config.toml
generator_upsampling = "nearest_conv"
discriminator_widths = [64, 112, 192]
optimizer = "cautious_adamw"
steps = 29500
Rows from block 5 of the discriminator of a small GAN, named by matrix and row number. Rows with one number belong to one channel. Each number is 500 + 25 x the weight over its row's rms, rounded and kept within 0 to 999. All counts start at 0. Numbers have three digits each.
After each channel's rows are labels from the 100 images, of 14976, where the channel reaches its highest value: "patch colour" is the nearest of a few named colours to the mean colour under the peak; "top examples" is what is common among them. Only what is clearly more common there than usual is listed. The data: stained colorectal tissue patches (NCT-CRC-HE-100K).
# convs0: first 3x3 conv (discriminator.blocks.5.convs.0.weight, 112x112x3x3, standardized in use, each kernel summed), inputs 0-55
# convs1: second 3x3 conv (discriminator.blocks.5.convs.1.weight, 112x112x3x3, standardized in use, transposed, each kernel summed), outputs 0-55

convs0.88:499533507520477527516514504499509492496546499532539536522467501475525535524502516500531547509511524546524526494517507498529534469531475509535538488522491557510544488478
convs1.88:536479533503504488522510495529539532500539533488452522495527494508471496486536507557534516494526512517492472546447547540491458520484503515500515529477511517481475526556
patch colour: brown
top examples: tissue: tumour epithelium; tissue: mucus

convs0.96:504519493485483459502499479548498511534543529500490509501476521447501485550493542523530540481537460520529515499562497482542498486474502519517477503521498528521538487513
convs1.96:489476479485519552577514509526526507449515513482485530494507535522494497483519473515514513548479504526469475470543485518511532513519469502528485527525511477446489499536
patch colour: white
top examples: tissue: tumour epithelium; tissue: smooth muscle

convs0.44:505503537444471504505498479463498436474512489513504515527519471497520521515522475526466526485539525525495478518501495505502466496502490539441521465499515526515518472453
convs1.44:477525532508539510484522496499504542538498482484516489461466510493487479502456506523519518496479464483505479532513450490485490505492515490568511546494465507491464510533
patch colour: brown
top examples: tissue: tumour epithelium

convs0.5:472511534488498486523501498557512514520526515503459510530479518519470518497509519523530520497486520512540528502534503516511504479488512515511474538546491554535541482515
convs1.5:542468487499492510531505495490526487498448529465545515511560489512515501537525484508478493515518557564488471499544550512512532534524482521528486515522523466476499489464
patch colour: white
top examples: tissue: tumour epithelium; tissue: smooth muscle

convs0.30:483512530518466497493489513523516515524549502445475511539500530511474531495468531507536542498540522535493482521487510498491505479505512500533483475497497464494489498473
convs1.30:550484492475524495509548499508461515488481467515520523489502498521525515497517481500460455485484478491485517510521503494495503536509533494503511523527508553492502509499
patch colour: brown
top examples: tissue: smooth muscle

convs0.19:486518513503456481502524520501474534487519516535491520495486524529496491532490493516510485486484520506518522426546496493554567458526511488538502508500509533491518492506
convs1.19:508474484490517515537537525499522530469511492500500527541545503497506498518547464514508518465495550539523474525522544528510466530483525488487520517516492489459466521488
patch colour: brown
top examples: tissue: debris

convs0.111:540489513521523495513520524517465498522534523499475510507515511532515503520485533467521513531504457505482494543514475506526516521515509503454510480497515525470517507522
convs1.111:504491500461476499502505495548558503466533493510511507484527534486495485484493465530518505512499515501481492462516517529463528497506517493486522515517523524541530487535
patch colour: white
top examples: tissue: smooth muscle

convs0.90:510534535517519492489518516527485498489495543502490496483524471509497494562524516491547501500511526505530518511548523503541510500441495494483507496537496535499527493506
convs1.90:530465461473528499551462480458512536465502482498502538509541525494492544465480455558512512541502511469490467496556505504507518502526507528555486542494525503482479495511
patch colour: white
top examples: tissue: smooth muscle; tissue: tumour epithelium