config.yaml
dataset: "stained colorectal tissue patches (NCT-CRC-HE-100K)"
z_dim: 128
loss: "non_saturating"
generator_blocks_per_level: 2
generator_block: "sep"
generator_upsampling: "nearest_conv"
discriminator_arch: "nf_resnet"
discriminator_stem: "single"
discriminator_widths: [64, 112, 192]
instance_noise: 0.1
beta2: 0.999
steps: 29500
batch_size: 64
final_lr_fraction: 0.1
Rows from block 6 of the discriminator of a small GAN, named by matrix and row number. Rows with one number belong to one channel. Each number is 500 + 40 x the weight over its row's rms, rounded and kept within 0 to 999. All counts start at 0. Numbers have three digits each.
After each channel's rows are labels from the 100 images, of 14976, where the channel reaches its highest value: "strongest on" is what is common among them. Only what is clearly more common there than usual is listed. The data: stained colorectal tissue patches (NCT-CRC-HE-100K). In brackets: how many of the 100.
# convs0: first 3x3 conv, stride 2 (discriminator.blocks.6.convs.0.weight, 192x112x3x3, standardized in use, each kernel summed), inputs 0-111
# convs1: second 3x3 conv (discriminator.blocks.6.convs.1.weight, 192x192x3x3, standardized in use, transposed, each kernel summed), outputs 0-95

convs0.0:542517557496495529532587479571464539483545485525517511569597508508572532528472507545520541529524517513516521508522440494589460472492509533546503458492492482515438478529572444540505487554550531521497508565516571474449519532522527562555530508556478516534567542472594493474556503532487544515505492536523575531454535515565445537527522585469
convs1.0:498506555556489527513553530429569507543551541522567500576475519535503566540477514502509510543556467539455499560492546464543597510541409483567507523517481533487519551493635450550542529469483591459510488556478588500518530504519495516496514549489519491589496512462509473533519516514477516517
strongest on: tissue: smooth muscle (55); tissue: tumour epithelium (40)

convs0.169:520549496465519524479500511515593533509505569564510537521575511557507547516512525508511536542537559431516488539473539568575501520519475571551538501462494517549490499572547465568533536555529532542472497482494562515553535468503596517482550560519547520538519506521506546531479536534528533611499522474554508531521522485542600518541521489434
convs1.169:521494520498483504524537524540576528552529504541534456520517583528493557533481443494526533508531518495467542515532453576506496538579590515475604539533529520547512511576514499503535572466466515567593524564507502483549495538556516538516578452578501511529513505518544473465571555509481543544
strongest on: tissue: tumour epithelium (33)

convs0.2:412452495588534481486505546471516507491479555501503499499446477476502545494523511487478489544472423506545521483566538534506493566519563525515504590542504476483600463494552550512585500461528480495551596480474564447494486543532526470509537518591532540502511511484467499522546475488518432512507558416477491580537563522526514556515458511558
convs1.2:567493536517502503528511530499492408501523533493552489507411518475560473501510471603541566498493521485539521494460472603512515556497595515500520508551457511525500451491428560548424536542507549459509454510482419582523465567539551531547550477498458447480570485569563530499486508517497529461
strongest on: tissue: tumour epithelium (54)

convs0.99:476505547538455515507534488530499521487595483432523562494457552485458502566570491473505518537437535497478525546550577524520539482555475558466457570515524513503577527498541494565439516468504551496593547514476467483490478547504525483511540518581521498512505508493449572524586513560463464534492503439499576518514522542549537579499481546553
convs1.99:526540543482466541584500505473481498470539468469506511453490483518527502506436402507544537546494495515437545404519503523499487569483560455467479502498472532529497510554503573506448519523480508468515518516513508500568547461579509475489548470473456475526517534556569535498534517565531522437
strongest on: tissue: smooth muscle (44); tissue: tumour epithelium (40)

convs0.10:525493437509453514461524561489518400557504475517523414538476461482491503475522501531445469463526448481463396444432511482506480451497540505500558466465570406509530532459551538502533516508450470495461476441522465495553501479459559468456478436503522503437453465512490450450407476464469518478512505504522531476469530438418471457486512425498
convs1.10:473544491448490614524439457530485543519451500479498526456479503450482475506559525461530474490466467544521485557490475409549451483496517492456496517539571499484476474513466522440482557600537534479474492423567517560467493562537521527433532450511596386469548515551457525493509450472524522567
strongest on: tissue: tumour epithelium (53)

convs0.9:523440494583499512479520543508527471575450467491542450544534439495499523498476489505447522539534475458377420522451516451481465526446484471514486494453520456504395477557491473498554554551501477526423501467506528520529536451555561499459492492453524529409518506485555378522471495488471532498521545569469489480502506470488492518494495433506
convs1.9:460497472453513486547460522451548517555510506551493519529494513424546448563514549544470490381572573561547486553565541494473479529558517550525553481542623519540521502539495527505523529493531572540566481533501496514482517556569588464498444453520545523527517528595476506565523503488533523430
strongest on: tissue: tumour epithelium (43)

convs0.150:491535511584605486501436522513532520545503519518503548504523516534508527478468492495537515501493544517575512505515524525534526540571516564524456509503508558509550551537481474464491542402507550492540537579450461489508506465523578486541534524576563483559449519536519557555530556524485538500487550460519577589549565510561530433509516528506
convs1.150:511432526528555513529505485536500449530600516487546390519531490560536520469511461534453470571533478545503541496471536547542517550477573545458555514561416600516483585534429491549495535446491509583507467555524530423552555504507511477526532497507490469525527490520490466493510481551453530532
strongest on: tissue: tumour epithelium (38)

convs0.177:536488438477568508468503579472631483515505527576470443444549460534485437504494493497484486526544509485428458513481471550462533530504494493511459551509471502557546449505485427516457509491464470517425392423532532546583538443487504507462518469588492520495493430506544528512494513505515523546478478507519557465580481494503515531500507528548
convs1.177:485497504502528476485480533477533547522556544609542421519473510550532459483530445557550576541529547499528567514558427591518459498622520569476575523518504587565503566506512464543580513518524521575586475491489509505525532562538537509535523437494474503538561443536499535515461571532521548500
strongest on: tissue: tumour epithelium (41); tissue: smooth muscle (36)

convs0.59:574457488540536554460526557538545483481567521522507485472541478515552482435507520549531516553547513512486491501529552530564495539555516530505545471518470491522452424572507535470554518521595555542508522496405553529485440581557532467585495520566513491519458487512522512548489464528519503496485465525531508557571522520567516564523458535569
convs1.59:537556524450481441483546490490602504548576544548559465563448510514567535532428498500527513487556507518535544515548459536533521516491564554502493468494505570534493477538517523566469561459447544493563527504521505500568490589562506506568567469525522486546516527565509433515553524513553526479
strongest on: tissue: tumour epithelium (38); tissue: normal colon mucosa (31)

convs0.135:458481529480482496623491550544481496549475500492484458516495489467487570465451515446497462466475415537624532455547457512512491473512452518537556531479463473477525476443522517475539515471504497521552487571497473491495521534539438516520477523540417515555498485457496450445485512432415505469568509442525542533504527419466465514576545522462
convs1.135:514454540520474562387492501465490422512507507491517511492446493538570515466482507502511405567447418482493461439451529527538559494509558506489495482536458562481520524442469548517511505581476489453505431524500445497474504507501472528549507539435503490468549520448449465492484492499512518549
strongest on: tissue: tumour epithelium (44); tissue: smooth muscle (42)

convs0.8:541589539554529538481517479583514524539533524508538582496554532467481562565490527567570542555544536460480486503521537552548511552520610547532507559489524504558502500548533541513538486480522518529527534539539465460522487484519583525545537478567519502539485605555521529541488541559485531522552554493499530552520534531464534487518512485516
convs1.8:516452537481486505566499552531573467521548531468525469530591513510511521540470534525509513506515526556497572554448541561514485558492484507552523515567490516526546568563522528523519530480540531511493545591532577459580541514535548475464535538596506533502485559566506521508532540532554517550
strongest on: tissue: smooth muscle (66)

convs0.153:507493538502446499556459465560458527488632502462495595509468540519467483498559533534551487520468534533527533464535482539526521467560467559508457552522471529464531521552436493512462450498567559525579577524486497516487473486474474505572550515509515458563524567525478550518574548585521551523459521523533481502524526537539548553494488538517
convs1.153:550553551496467447515516552518533485439568485476538409492525496524513540512419481499511553543480438505472534497485419456480508516480467528481466517508457441493552535555535510506431416467459472519514526524520540477569556521534494427507536444498500471491516515464556407529515482567526549489
strongest on: tissue: smooth muscle (65)

convs0.81:465538488460448516514502481529502490542538520556508523551478481461492589446446514512530449445577501533549596540539463408499492383546559457556477511506476504491522463522473469514473472455488509478481493512472499536501480560528481525494475479480440470520479555479488518470571497475465522557495498471528559505437600463475422439418498537547
convs1.81:547486517480462566445541525490512468525495477476513523490549462531518563448486472512475492547517445438559518440535463503597510461463482466457537530518427526512506521426497445471479524514446440491426460550552503527542501465444459605512531500452555564489521386406508461483482528512514540608
strongest on: tissue: smooth muscle (49)